From a checkpoint of a small image classifier.
Model: 8.46M parameters, norm layernorm, activation gelu, patch size [2, 2].
Training: 4800 steps, batches of 256, held-out accuracy 96%.
Data: trained on capsule endoscopy frames (Kvasir-Capsule), 29.1 epochs.
Rows from block 8 of a small image classifier, named by matrix and row number. Rows with one number belong to one neuron. Each number is 128 + 32 x the weight over its row's rms, rounded and kept within 0 to 255. All counts start at 0.
Before each neuron's rows are labels from the 100 images, of 14848, where the neuron reaches its highest value: "strongest on" is what is common among them. Only what is clearly more common there than usual is listed. The data: capsule endoscopy frames (Kvasir-Capsule). In brackets: how many of the 100, against the usual share in percent.
# fc1: MLP up (model.blocks.8.mlp.fc1.weight, 640x160), inputs 108-159
# fc2: MLP down (model.blocks.8.mlp.fc2.weight, 160x640, transposed), outputs 108-159

strongest on: finding: ileocecal valve (73 vs 8.8)
fc1.291 [175 127  18 120 135 119 150 109  80 125 183 113 129 140  95 171 132  26 134 154 188 103 121 174 138 127 130 137 140 121 157 120 169 173 147 128 109 147 127 137 174 197  72 137 135 117 131 141 161  90 112  91]
fc2.291 [159 148 118  77 119 119 120 129 115 115 161 111 148 131 105 156 157 107 122 169 159 161 168 146 133 177 196 139 138  75  73  72   0 174 119 105 100 172 185 111 148 150 134  63  75  76  97 161 165  47 109 158]

strongest on: finding: pylorus (45 vs 3.4); finding: reduced mucosal view (28 vs 6.2)
fc1.98 [158 132  75  92 117 130 124 122 106 129  96 103 146 142 101 159 140  77 134 159 172 107 139 168 146 139 128 147 136 144 149  80  83 175 140 124  92 201 162 119 158 147 173 102 115  95  94 185 135 124  88 108]
fc2.98 [157 152 183 158 125 117 130  90 132  95 152 125 121 173 115 147 122 141 131 128 103 136 112 116 155 159 156 110 106  66 151 102 148 118  97 126 179 102  84 157  93 142 117 125 110 145 148  94 133  69 197 183]

strongest on: finding: ileocecal valve (32 vs 8.8); finding: reduced mucosal view (26 vs 6.2)
fc1.185 [159 152  81  93 135 110 132 143  99 117 148  80 130 137  95 125 146  84 123 161 180 126 145 180 162 142 112 121 136 106  71  95 105 159 141 112  90 188 157 134 149 209 122 101 106 103  88 168 172 111  93  94]
fc2.185 [192  81 172 119 159 118 164 177 116 148 175 123 133 137 117 160 119 146 119 105 133 163 104 108 179 106 144 106 189 110 142 125 131 145 137 150 128 135 139 169 149 149 104 114 123 126  91 149 167  55 120 149]

strongest on: finding: pylorus (47 vs 3.4)
fc1.479 [142 138  98  85 131 125 127 122  96 124  92 109 154 130 107 172 142  85 140 165 172 124 147 129 150 126 120 135 130  97 109  85  31 174 148 119  83 190 159 118 160 145 166 100 114  88  85 184 142  86  89 112]
fc2.479 [151 157 179 153 122 124 134 114 119 114 199 134 129 121 124 118 128 172 127 100 106 148 127 160 111 107 158 140 159  87 175 157 180  99 137 157 157 106  99 122 107 148   0 132 111 163 138  73 120  48 159 143]

strongest on: finding: pylorus (45 vs 3.4)
fc1.39 [140 149 133 113 136  89 146  92  93 124 123 115 131 145  99 178 132  90 135 188 161  68 128 188 149 118 204 148 140 162 222 105 127 180 145 136  93 169 141 139 148 102 183 139 138 105 112 166 106 184 102 192]
fc2.39 [158 108 115 113  85 150 162  95 142 136 179 136 174 111 124 164 150 123 177 114 160 118 143 114  70 121 142 122 138  58  63 111  64 144 133 152 124 142 111 104 156 130 113 108 116  83 162 111 158  54 145 113]

strongest on: finding: pylorus (50 vs 3.4); finding: reduced mucosal view (28 vs 6.2)
fc1.279 [165 127  84  86 111 131 128 121 103 138  99 104 140 148 102 161 150  67 131 157 189 104 138 178 152 140 130 150 136 144 132  90  66 171 136 119  88 207 159 120 155 147 168 108 111  82  96 189 132 115  85 100]
fc2.279 [133 138 171 173 155 117 154  92 118 101 180 114 113 141 123 195 134 168 132 114 111 135 105 113 126 140 116 126 107  75 175 131 155 142 118 104 158 112  85 158 132 112  71 145 109 146 186  84 116  72 214 184]

strongest on: finding: ileocecal valve (46 vs 8.8)
fc1.92 [140 148 125 132 161  94 143 110 101 116  90 104 102 140  86 172 128 102 122 180 149 107 100  91 175 101 114  90 144 115 230 132 108 177 151 139  86 126 120 157 172  88 210 154 155 138  84 181  74 139  94 107]
fc2.92 [ 90 108 147 157 116 154 134 112 171 150 159 161 134  86 149  97 116 147 164  88 106 139 110 121  92  92 175 124 139 121  59 157 105  96 143 169 165  90  90 101 117  98 143 158 162 146 170  74 143 146 186 178]

strongest on: finding: ileocecal valve (26 vs 8.8)
fc1.418 [109 110 117 120 186 126 109 180  92  67 106 124 133 141 109  86 125 120 123 159 148 117 170 190  89 165 183 139  93 128  79 166  86 152 100 105 145 151 134 172 131 179  59 134 125 151 121  78 171 164 162 166]
fc2.418 [118 121 126  99  74 126 157 156 187 183 153 125 100  40 167 172 112 174 123  93 154  67 165 117 104 127 176  50 126  76 114 104  98  86 164 122 128 161 141 132 127 156 112 103 162 137 105 103 183 138 127 127]

strongest on: finding: ileocecal valve (25 vs 8.8)
fc1.560 [108 158 106 128 143 177 124 148  91 125 196 104 120 121 179 112 162 132  61 111 167 124 148 145 155 135 139 167 173 107 118 180 127 134 127 135  95 137 147 130 170 203  92 135  82 146 187 129  99 154 113 179]
fc2.560 [158 136 135 185 171 123 174 119 119 167 101 126  94  94 148 146 126 185 109 106 115 130 147 129 148  98  79 133 109  98 121 107 143  98 158 142 157 124  91 141  58 105 126  97 128 112 140 174 119  65 135 112]

strongest on: finding: ileocecal valve (63 vs 8.8); finding: reduced mucosal view (27 vs 6.2)
fc1.603 [183 130  72 117 135 115 156 115 108  94 176  80 128 160 106 184 141  75 134 170 177  82 126 143 150 137 116 109 121  98  85 102 141 169 134 103 114 162 134 150 190 189  88 123 124 114 109 163 152  81 109  93]
fc2.603 [104 187 124  64 104 122 153  93  90 115  23 128 152 136 109 114 135 118 110 158 144 155 153 121 128 153 154  84 121 105 154  82 141 128 130  75 129 188 167 121 144 145 170  46  90  95 132 156 148 178 108 120]

strongest on: finding: pylorus (49 vs 3.4)
fc1.470 [164 125  79 105 131 116 144 123 108 118 125  88 140 146 108 184 146  73 123 177 183  98 136 108 153 141 108 125 124  99  88  98  52 184 135 114 101 190 156 139 178 167 144 108 114 103  85 180 150  72  91  90]
fc2.470 [214 124 189  95 131 154 139 113 100 134 128 154 139 126  83 116 122 122 149 128 132 172 145 188 137 150 100 132 144 158 171 146 188 120 146 134 127 138 104 145 114 163   0 127 114 126 151 106 161 149 131 117]