config.toml
targets = ["finding"]
fused_qkv = false
parallel_block = false
grad_clip = 0.5
decay_fraction = 0.2
Rows from block 12 of a small image classifier, named by matrix and row number. Rows with one number belong to one neuron. Each number is 128 + 32 x the weight over its row's rms, rounded and kept within 0 to 255. All counts start at 0. Numbers have three digits each.
After each neuron's rows are labels from the 100 images, of 14848, where the neuron reaches its highest value: "top examples" is what is common among them. Only what is clearly more common there than usual is listed. The data: capsule endoscopy frames (Kvasir-Capsule). In brackets: how many of the 100, against the usual share in percent.
# fc1: MLP up (model.blocks.12.mlp.fc1.weight, 1280x320), inputs 0-159
# fc2: MLP down (model.blocks.12.mlp.fc2.weight, 320x1280, transposed), outputs 0-159

fc1.2:094169082118086130149096146152102065085165139184121163157085113121154167096137144151143112174111134126125131133099046060154105149158219092176131137119145114090122155042136053096128112153110116090151137090172108132130135146131178143189076114158096128111136140106089090151135152165156139133089130113125185137120101073127102178110141136093149118134102107073222141083138064121160148102135142121064122140129073193099193124108130095092123157144171128187146142097132061162155086101101159
fc2.2:168110110123099202133105080162097074154190184082131138128095173102154094131078154027072106108134107148014152119120107181131034134121175173138146129125151142095159100130138127133125067118102131153138111102129122125150141122121140149125128131129129109141086159135136224143102136146117127128102136254109101123138136136152122122082167121098093119127113099115143141107123097099026084144112115141096128124127054129146071130115134092146105127134154125101126132059127082112128122103116132
top examples: finding: blood fresh (99 vs 0.9)

fc1.321:145140076089128150189160116139135124142112126116080147115121127089168153093122107162188090165143124168154088135134139061116176131109185083091124105168098111079130133155114145133098135141130128074171132097206156124105102105135181133149139119141157170090138129131118078148108120151124074127119127089116091103200137122085172107065100173134125165153137099152166130057152132175175119128155152117125097160147104132122175146158161117119093085181169102125098140129096136140098143159166160
fc2.321:103108117100086108103120103102233138178133200142150130126098116115173104200080128146169115155133086091182171148203129065128094146079102114139147098131135190113205133186142134136169087089118101132135155073139132161090166131142133182120144161160110091191111164083100069145140158150156130084112137091094162118163162182120122097096188143125113077123097094176130104068123117066168113174069089094138158153106120065085152168064073127132169108092147092113103156106169095111126147106161113
top examples: finding: angiectasia (26 vs 1.9)

fc1.47:134103070104160188139153132144057066087164145157119093152080125081163117107194074143132066157139132177134127130073146049132207098127185120111106091151127093104146147108135147100143135130164123129167125182140165098111171093104127108167138074111144148107131136142099076137112129129113106177165145105116093127139111123094086122151106127142122122148160109119182128100141126170180120103166106121173100101136079149135166081158145148114123081195132164093150128083088139190098136136188165
fc2.47:125083108144097211131090085140128119194186195122079167102109145146143107169084148142149148108159134118061130109120109082137127159074151116145139124128150149122148107162135114134123077114152143141164153120162079164148140131082110168050143143130113043149096154136103097156142138132135111074154147175137124132103107144119127156144165142123118091092068107095194105117138097122181110116084091111227138164126095132101148146082111122143127084099173105124136144089158027083147088064077145
top examples: finding: foreign body (83 vs 1.6)

fc1.742:127112118150089133146191118118074126061146075122126084154095111127114147161106090137154093136134152124150162123021156110122161161090188095138166141125158140092102111141124101137141152148112109123163129137133154111117112110136177152142070083077116104105145112094152100202156122095125115154134118099123072158129177126098123112143187108170084174136172074118148091051189108169149122046110152154120167138142103107144144134124071204151131092125141129165146101072143109134151117122140069
fc2.742:131151120053140125133125150164181144110103152045098196085207112147122178139156205143192129091132131134111058102145043151102161147137133110155154133103128141174095086112114104117075122164163134131155123108154098147103104144117124111092197160124085120135130128152080137106114092123135077086127115160172193081167093118120210139185097153120156169104121140117074116164131217129131163108090168092138131151096179152130132104109143126168109108106175140117096177132117160105121098113152116
top examples: finding: reduced mucosal view (83 vs 6.2)

fc1.666:113102095120113133143142137115077110096160123189166100210035122127131114123139142111091105171156121122126166143123090035159113113132255143120145119097137131037187171106161129107156129131107141102144121135140157129104168086093154112133083138148081152091098113143085112120148135139097156188140156128093119175065162126126062133120137115109129093133129107123251140072091058106137116141120108115103095134128104153102220142123105120139137135115172081109170167080114046163121112090148168
fc2.666:099128174070123147125089117177095085135170110143198228101131079124158109068123168074178171124173129132119114113142114122137074101182120122162169104117061139122076142105132116124091105166074153136140137094169103117123151114105156144146115176145125138142112108122136123133135110179161156099106170116130147118143103149138115132097183120099105106125132109079183125086142102098136146148124092139072102093156178161091155141110114096138093160099106120146169120109144108115120098143136168
top examples: finding: blood fresh (99 vs 0.9)

fc1.177:119145105174166080146127123099073170148129125172083107162086137154087129120107094175130119157143152117128137120101137004142133119092140127111112119124121167097133157084099139104157189138121135075155144199134112097116134123129153159152054076197134117106109118114124046143124110104090114130133151077122121146090126141138114194126126100143135142126142125093234154105150064148212142082164145115104120173134033172107171121138125153128144107145096083141142134172142093180123095114094120
fc2.177:106116096143113110125078136112141109099105166182146129108115168125139148110091136176079117251120084114125159098156140091156053150151121128150125165103153097125135157147108111146129046115136100218117133036096125129176116160135177144152186090164119136176074170149167115142094127151157157125121104138122128107131137178191096121063126178093129116110097145136139134134098104108145113122105125140108135084095060119188213122111133093105134147143138124131087122115136062052142127153125127
top examples: finding: lymphangiectasia (31 vs 1.3); finding: ulcer (25 vs 1.6)

fc1.278:101113098162138161145128155148099142091110081139080119130163137159140182083103043156119140121087169133102135118059116113122151160151127065169078170140153093139106101082160110097123138150129103129130144150112170071133118142146159096178139084083140136133185108146137089143115154100134112156150094109147129165079121056106095134146129148143171115124112121102185132145107051195169142082151167142089147154128110136137155127140122149104123145157158213194102095151137080094166157125068087
fc2.278:100155049158137101110142078099067143079068146150096119087150123179074149132171087164108122088132162138100138152078131207180107146164075145193111162123121128180090067131125109109126155127154107175126137116070164153141108146098187168143118041164109095098076066188126189154137104084101164128134133104163155141098146101162107135109102108110145126130165163120076141177094039157116113090119146163160147151086151164150182116151129143128116157186113158157071170138091101168154136147085120
top examples: finding: ulcer (97 vs 1.6)

fc1.161:093144123125172113141144133116147128150168099132105181135156137115165141105119127166120151142130155089130129125091097082143164175131211081090101130139100131125148133117118106151140149132137169107136136127169111136151114152070118146088105117155142132115131117141126084124165117118114139135129184110086078139129131130085148135160125142122120115114159103019187164123137109195170131106158105140126124181120096124121177150117144146096130099210149032155108091121134062157122036077085165
fc2.161:133137123134092144121105068139147149127084154148136093096121134178089110178116143120110110143126106135098150141114131050167122121123084157181129130140159119111101131135121125142131034103125096163100110110097128165136127147102152155035115101131034135132113127154170062112130126166182148106055132128143139091132145107207110101112138122069101109152097166150190119136119088097203071135100116179163174135105099181121169131093075095140115210127125179153110143138084102063137140147130138
top examples: finding: angiectasia (33 vs 1.9); finding: reduced mucosal view (25 vs 6.2)

fc1.516:091174057135157072141179123096108127125150104191126082172051132128129130142134111180110059199109149111165168128092137052154144106107180142058127124144128145070158165084140133143151131128133138075143133163149136105131147118157169163108094082149118114111117121124122088130144117144103142164124158095076123137130181132127090123091107090139108135124143112093189139093113070128160075090142130101098128145126045130154201130125128153152136103168097053119133132121091076138113054087117109
fc2.516:164111143173127156129089113158149104096094181152148074135073160150114100161109171101104134180159097120070131160136140091161080097126159153124168113124129154064157135146126096125100087121122119164138116078103165152174153109097141107126122137144094172133124137116126058146117127151137156147115160171096109129096139117184101133146154110111137101133152115133210102083144068078154098173108091159165104126154025094093194119137093122156124164097154159100156156111100039083105160166148143
top examples: finding: blood fresh (55 vs 0.9)

fc1.522:131159112130149153117179081127138094126108150133129109191111108146095124161183117152145047150113135151147131131087120102135114100084157149095111077149123138138139143122128127101129119117141112073143142173117181146131144130144124132148095072154117100101116124115104100164129161132133117125083133110112150116180127086118097134123128093109125153145163133118120171110104151163139125096105147108255143118095091142085145097124114110158143148195133168096117143098118115190116075114153162
fc2.522:152101145116134100119152148095113122104165171086105128066106139125131119103132159146087113167126152180047088112130151155151079124140156189163132119109123131114072122129101110148067139178155184178140085073154099105162139139140148108127167140132109104153116098105123235097122091147116104130143143203151142116144150132143113127177139066143119139111128176118072109174116135111109144140103103155111102117151045112179106150160164113139108189108130182111121161111145119131121107169085077
top examples: finding: foreign body (46 vs 1.6)

fc1.153:118143092129147051105121100132112071116165185131133183145113105074163090132205122165198108124117104116168137145123140102128092145140140141097124168128110142148144146068127114114142129131123131147140137135157103130116129120172131141233099125210160126166077192077110103139115161158126098139061131091088143142159131158123152171102136142093118168136130133069139168102100127101177118103160118077165149109095153109098144087116137105103128131217089065144102169113134151193151066128143174
fc2.153:124127132170133139110111134087077127164140117090126151131114171094149083124156143124097117123137073096073128134162200111116075078119152178061150190123084128120137104126112103142175110159102127157122114163145104090194113119151112107121125158126152126142107164093183126107135198201118112153076104195125053155071118186122172134100139150064124148123104142127154173144154114115145107120151117109168144096106083078126145149095144068111106148125053113115151102120163074122127092099115182
top examples: finding: erosion (27 vs 1.1)

fc1.206:120155122131151157142098146182120108077188139129094149135153142137137144115119120182157102156132134145117122137077061133127195149142109094158128114140138109155150115078182133105118121112158135032134124146116153143146104136122099100084157062117112128121208130088059126148085115117138120102120126120115171103143103083111111113169160150152143137121164100118105142140167170103130118044117158080047126157112122165124176160112108152132125093136135159145116117118116103110119108092147133
fc2.206:162119106188139178137123101080090191154130194149067059163034158169089095145074126134107059147166138186095140122102178153178091056104097199106135072135081168058142131154133149129115123133151145135164116153088166087145136084114178161113112077140117091117098070136148129186117130137066102146139157143124088120113161136143069143118120036134078163146148129145108172126118106144110084151150111146152103130141026156130120148151124136159150150102139155082157148099113116164088138159153116
top examples: finding: reduced mucosal view (36 vs 6.2); finding: pylorus (26 vs 3.4)

fc1.649:135119153156097167118138055148084098155165120164135089166088118082143065153149131170124118150142108098154137148127190073124104109066111149084095131183154132146191176186123168162153120081112148064136134149152134131147126117189070146128094132108143116116147168100117061106127165151117133162091116085078090126179132141120123113104149127119121118141116139128167120113132162136194089115131122081179115098124094106081162151142111125136143139147115187099130136098114116125121119116123143
fc2.649:114146162135160128127103138182181124118168088134161105120146120134142108161194198151106139153138153103152137139122077132119236159139126116077172141137171136141130171045161112127149137108113149111111140152124089142152140130137048095080163140099081130177160178101061116103148116076131149154137120115121175102129089122102131138216114142149127126112113127069083099164139198099129113093098113112189160146120144126084160106080096170131158084113151124103142133154109144082143053112141095
top examples: finding: pylorus (43 vs 3.4)

fc1.546:127176090144110109106179084128057083092134120124130162139122113104105119162161130162185049135116091125154143143083133126138134119087126147116135155121119142147142134110125083110137124131114122119149151175118133143129090118198149146156090095131110115115093147089125095181108194188140100123031102108138109118185128129134153146074150118088130190134132120083129167119137123137154099064127169104142152143081127114125141116097130075107136129195105090147070156113136144202143067119145156
fc2.546:113100120188091031110135116060105080137160114135162096113084155113113081159112083112077120124129105122115149133148220176143097135171087194109121210131187127115108123140135176151162089137116122170120104108087137108175114117126124156148121128147094126134130167072135162127126120164135144148152090181139114152091183165143114117101169140171081127165119155135113109152122050047115115147095106148101134068141108108200089125129098143151127134117047147117117103114115145092138133141109088
top examples: finding: erosion (36 vs 1.1)

fc1.499:123159088118163113137125112102065122127152115125101159157127103139117129104169110173180048160135155159144118141095100058146121162130201118086102124140136122099116141086126101079121174135116134078141136190159136096115110126091149133082076092143127135040131139141128079162125144138094080106079131102114099132160138071092163142108115120077119177113151131127180189107123136163193124079178144124174141177103099157107178156125145087115125143173156075160110132188132111164108107126139210
fc2.499:086109104109124179117071126159169124126182171134129198118152138139148134107080158108147171143129131099121126130160040128114136158098161112111131133149128137156156126157124072116126123154169164097135139151141088158132120144137106148101150152147150099134155144091094118111126161142135132110125105136144175130127081098138154166154183145092113115096104126101128138132106125131108169155130127128095093188080143097060134137071138090125138146105138105133130171103175070126116088059118179
top examples: finding: reduced mucosal view (86 vs 6.2)

fc1.258:087170127136152107106110085163179122117152140126135173120160097115180107107201129158179141125119141109176119131109108117126100135150123115131128170148109143197145125072161110131148130141117164130120149111167101143134124171158087165181134122157168087188148175099079090103130143141151114137078140080092152128174087124107161145137142144104140142097143127032122168141102162122172127058122153091125188124086143105089129111079137128078125140198100121173089135147149134112180050103124121
fc2.258:146115136165134146160112176139043103149129106114174101214072166108169127092134149077091166038122098085140161126144132133083100089142151129072117161116132112041166114105156134138163127128105115146150127172122154043152151095130110029175144171140162167097082153166164104142131164144092155188139096129092087181061125181149113141089087167112165110094124111129179140088104104143128126154167086109125115068166182117138087139155115117148157104121104126117198115131158105122143149096105155
top examples: finding: ileocecal valve (79 vs 8.8)

fc1.363:147137128109148146162142053162155091175170141112094166121136138075187089116158155170167140146167116135142096128134121090108201127098146098073118093147103153150157140147098149120111134113118166048162135119196100165140108130144087142139099119157161119161111167103086095122087122125130100111123153113094126099209096166138156135130116158126120151138156111098131150104137173139162109091147149073165078132122099153089150119141166103142113094168134074102118119117107131166085079116160175
fc2.363:098086079121155159110106107155206169139134156164140118151164105150115117163135102162121141153105161105177148126110085058158162156095139117155096095134145162189176171126144098118163156112152126142108140164085115152078156166137073148108129108101137070197131124085103066084149117044107157131143145065102155139124096108096092125151176100112129080076141095122131141170077161143195111097136112089126148161083182096084171105113083152091166132153202139118118132141164167119120132072127106
top examples: finding: reduced mucosal view (77 vs 6.2)

fc1.720:114173091177161084128146119089088143096093181133124158151117130123107125162160135171168089154115087111140135128107142122132102099115187157108127160131074158129117137092078116129141117164157130138130124150120148115135102138158155122187107104202107115104080107090126112139130177170092112158051114120135122167099153137141157184120084118092117193129144136062148203120123099137144103099126165124200146131082096126135175095123133086132133152149097095120120161102128093199133047086124139
fc2.720:143148089193117110166117135108064103023112119111091129083097165158113180115159117108117129088171126133037141141110135092130134146155166104195108195105130100074086073105097091111089144128108086152132116090130144153170118130097214092100093125152077178063110110181149107173127139161116121134110149170149128176061151085162135141120127141090134114160151173134215142099146018111159134140121110171125120189179094181149146134151119112123081175134162130217137173145104074130151163177055149
top examples: finding: ulcer (28 vs 1.6); finding: angiectasia (26 vs 1.9); finding: pylorus (25 vs 3.4)

fc1.421:096106079167103182132091134138085106090187114154081170122150116133145162095090061178151148147099175122134141096036086127121172206132147068170094179122175091143109119065139085094133153114144109135144149126140110100148094147058150140147113073080159112107134152148132098177106136089129112137153099103142094157092112085074128163143142154165139124113116091062148099128153065181149144053146152154095161141126113170130172110124125159072126068155163140204091094112173079107172135106076109
fc2.421:121157080158191084146108090120094132090082127126098131093140172166082120126226070116107127042151121139052109176124118211171144112174037128182097122143100143184127072092120128116131124136100111135092111135106157146165145144114119141122108066149106112121117085147129189096121116125131146113090182144116205131099147122140084124120126112062160110152185195122087172166129074111097122090128117121153120126103154175107121129143088124109094192191112184148114157174087090132127102144097158
top examples: finding: ulcer (96 vs 1.6)

fc1.217:107163054076143103165108135133162087113161091126101161142133113073189167101165105143198092146100124149147110147149071078139172135163229080095105121122118110113159138129143122093121148157099119126172138103193127108120126134149164114213133112132152167166129143067117080116132143168141082141133126118118129111170112112090159128096133174106156133146113117109173160104074136148176138104160144088088115126105114103125153133132163099075122106216193096127090079111134112168122104127139159
fc2.217:126121105129118195106095116166141132142083178089113141129117167148141129180101155106135109117162064105087159146185137094130120114086088130172170090103125180093190081161171096123150079103138089142131150129096150154125159118138134106074188131137071113145118146148111101146103168173152124063112136182130162111143131152176126093115184142071163084131102134171128136083135120083134082154053087082149143144103092100091118155069043099168143130090145198107118165140132061064113156111158166
top examples: finding: angiectasia (58 vs 1.9)

fc1.726:119147100134133140170130165131120108107175099155101100181070142081156150102129074155145126138130123136133139140106114058116188133136206087076115115140123106076158138120147124129129190128126131099147140131162167107131135122067151122138131125147134152114161142132106064154130141146099109187168136121082093145104144084089102145148125148143118132128152092090205138090116105161193124108174114119058090158155075112107170134126133160114131077169244043133137085068134092194114141124127146
fc2.726:158151128091081106119112088132182134156077150124103154072115144143125118171090162139155083141108092134109090123183162120147062128089071138143139096139141161125148110174103120128110062105124068151133140064165088155146135138184154179079158129125133132160094155155151097140099156165174100054054141153126157086173142157165148108038115151089139130137107159178121095098128149103153110178103148136088145148115095113099129137095154074128125134146100098139069146158125091085134122182135132
top examples: finding: angiectasia (38 vs 1.9)

fc1.199:105155129148111136110145080095167145145121147166130105152078120169091091182132152138128106156186116118139140127146136023148093087124154165108150119097146153083144154110111160088139100134101112133152135131120133094088161100153122142146111126115100089146091098103102058118162153170120139134119140081142169147078109151143085185134153085093157111134095189114254145102099086123189155133063122118184117117125087137087179141130105120148161162109166175121166179128124095138137103108126114
fc2.199:115115110122101235100145110130016132168133114109170179135142110135136115144075148127139098138136108126135155080117142110117066113064176156115157171154132117113124092188116108142124102114143152106147139158162153104148104114117174139086115125065136137077083133215165105180112171197141127097085081138152028141139113144140164085069130134083079155096107092145202135064134064175132087088138124149174176096119112156135194143090137067178122128121063157134111120127153082112139106107135184
top examples: finding: blood fresh (41 vs 0.9)

fc1.685:146136110158127137122164121143074132102156124180132056174061136121115114148167128165116098143133121117136152130072151045158163100112121153072130126142128147112159146113130117124144181120135149129152128167122168121138140118205107127166100090111132131148131127100125055165126173129083116198126148105098093156114118117086069160210119096152135133130180127046213153092129119165204107094150114094161111144137070096084180125136100178137167097155141146125138135073116113212121101130137066
fc2.685:140107148087059153135171116176203083043097165102143145073137154108114137169040103066138116122115066153081128128117168139115080173081138089098118148109146117114144111181143092156104087145119116142137140108115155126130104113120151109096164159105094178088153143174156148137122141107136109113090098174110130109140137037100169093045171183111104156146124104161089065127164167136123110126117140133125139160126135119128097060100085167114136138094191164107104139105177114134151169151183109
top examples: finding: lymphangiectasia (41 vs 1.3); finding: foreign body (27 vs 1.6)

fc1.39:125134087119116120100163099105071092083159167102129182110124111104154098148135112157196049132118105130162138150096153121137116168086150147116146169136094133148137108142128109146131107135156137144132154131153122126135087129166175166198109108165142127127089145092132108201099175171137082107050109115108082126186149129132185119091146133129092209131159105104135143092132123150144074071143136136154181141077127106127130111070145114111114099194075079138072126089144145144147056142157151
fc2.39:128065095127117108078125102038080093176149155117186134109067108105165075113128141143083075168140153143134179126154208162132044155116179201061155178144174112104105145143135151156133114124160162139114117141150099092168126090116129148132123128135121115121108181118136176140138129146126134112125100144109098158136148156129139133101125116143049152107124140159120121101142073100088102117127085128231181073103098111176151097101154122141112133141000124096133107092143152058144088125138140
top examples: finding: erosion (35 vs 1.1); finding: reduced mucosal view (34 vs 6.2)

fc1.514:083184093115130097090112113144212110152143190129152157120116081140171149144154123127177148121144129123221146089099109103108179162128137127121141160118142128148130155079132084116145086128131105137153175122125128166092172128074113156053141133156089096184125167113130095129153174162161110119099104040136134150123125144125108157179115133067067122166094088072130149075138126117157095114084121158176189158128149124136130146094122099105151172134150088157128112111150142117164111103135162
fc2.514:148113179129116125137166143099127094170094129118165158128127128097146129143079153067129146070124090098177128115195124162070105094069128134063143143144118141092143135172124220153124107139118127077133131126144141116130113122180104095151197202140193127106127145147090136113106141150161133130131076108120136157128114203146154117072117168157135163107114106179132107106142130126083146166101144100157113066132255115152108146115147096168142088097106110068149145128125152138102125099144140
top examples: finding: ileocecal valve (100 vs 8.8)

fc1.758:115140106136121062133119140093083140125162080173065084170079140162097122128119114158135078164108168135115128125118095035181143149115168150122108130117155113071113155084116109115136174129118129066129155175150102098127110128133179159112041061146143130063124122112124068151145107113087108124118151114128143110141150117132124166121118108138134122122118154128215131128109088130207136100184141133067120168118027192111165157121151146129133090157077049158114119190113110150126087110108129
fc2.758:124123077181139099146136190152136104094136180178152076141100156109125140116127104143070115187105092116123156153078126134110110128155105134084129174127161100132159131121125130152135108102139103173146139102040184117203112136123125110216209029152130132144144158131150118137072164106154163167156099143099119126115164143125071129159114148113138123133148113095130140129143078178131133114111118131116118076101053105158192133163100127129166131161147139116124098093112062134143168138138119
top examples: finding: lymphangiectasia (36 vs 1.3)

fc1.234:133150141118140099122099072079164146174112161128126132133088125117144076159127167130162089123131110119142119170180129005150053100108138170077149114135089169100188170172153188169138095144143165098120128092176116152101139127184147178184114148193115123151097122061085032106155123195115117098084145099100183148161171123158139145050155104108111142124114138153204169099037122087229123147116130062114119136094120111105125129080147096169148158129122110085136161122132136129108064116142115
fc2.234:170161120162123151157139103136056138164109150139075119144119172121065156116128096122124110140134097156063096099076157125130117077140036119144084106112081084123092120115060132111104139130096070144176115154082166073161099101119164140148105091152166143079087103184191124183065163160104101151133122164175073112126122156114117149109090122098165161147121148138103169144158117167144156151164170171135089092157060160138061147191174081145119155133125156145120148135113153222106189162105176
top examples: finding: foreign body (44 vs 1.6); finding: reduced mucosal view (26 vs 6.2)

fc1.0:116156120116169127154103145198137074083145176127102158160154143100149156100103108173137125145093136133113127133064053123132157141148127076133139115130088091166157127129175108147126121131119144102125133075117166158141111145131123118127148030152120140143158118102050111161071127127175129139129137110110192110148143103129117117121148160133142139122169100074116163128100161083147117071126169124000129137099103151150184129099138122114120131171142152138098137094105092112120118102148149
fc2.0:168098150180189124122116124099131218144121176141162080167068111165112093152097136132094080150164144143161169134130165135134121099101118179081163064138067186075171141136183135111154135134135163133140126170062161099102153070139122122107119121156131075134126075070110112156117117098077128154127136098122106160110128151145073136116158048125072147117165115143087158091135137108124085147124094111123129139119093098117129144117086153153185119076129132049164153135151162130095132132207127
top examples: finding: pylorus (58 vs 3.4)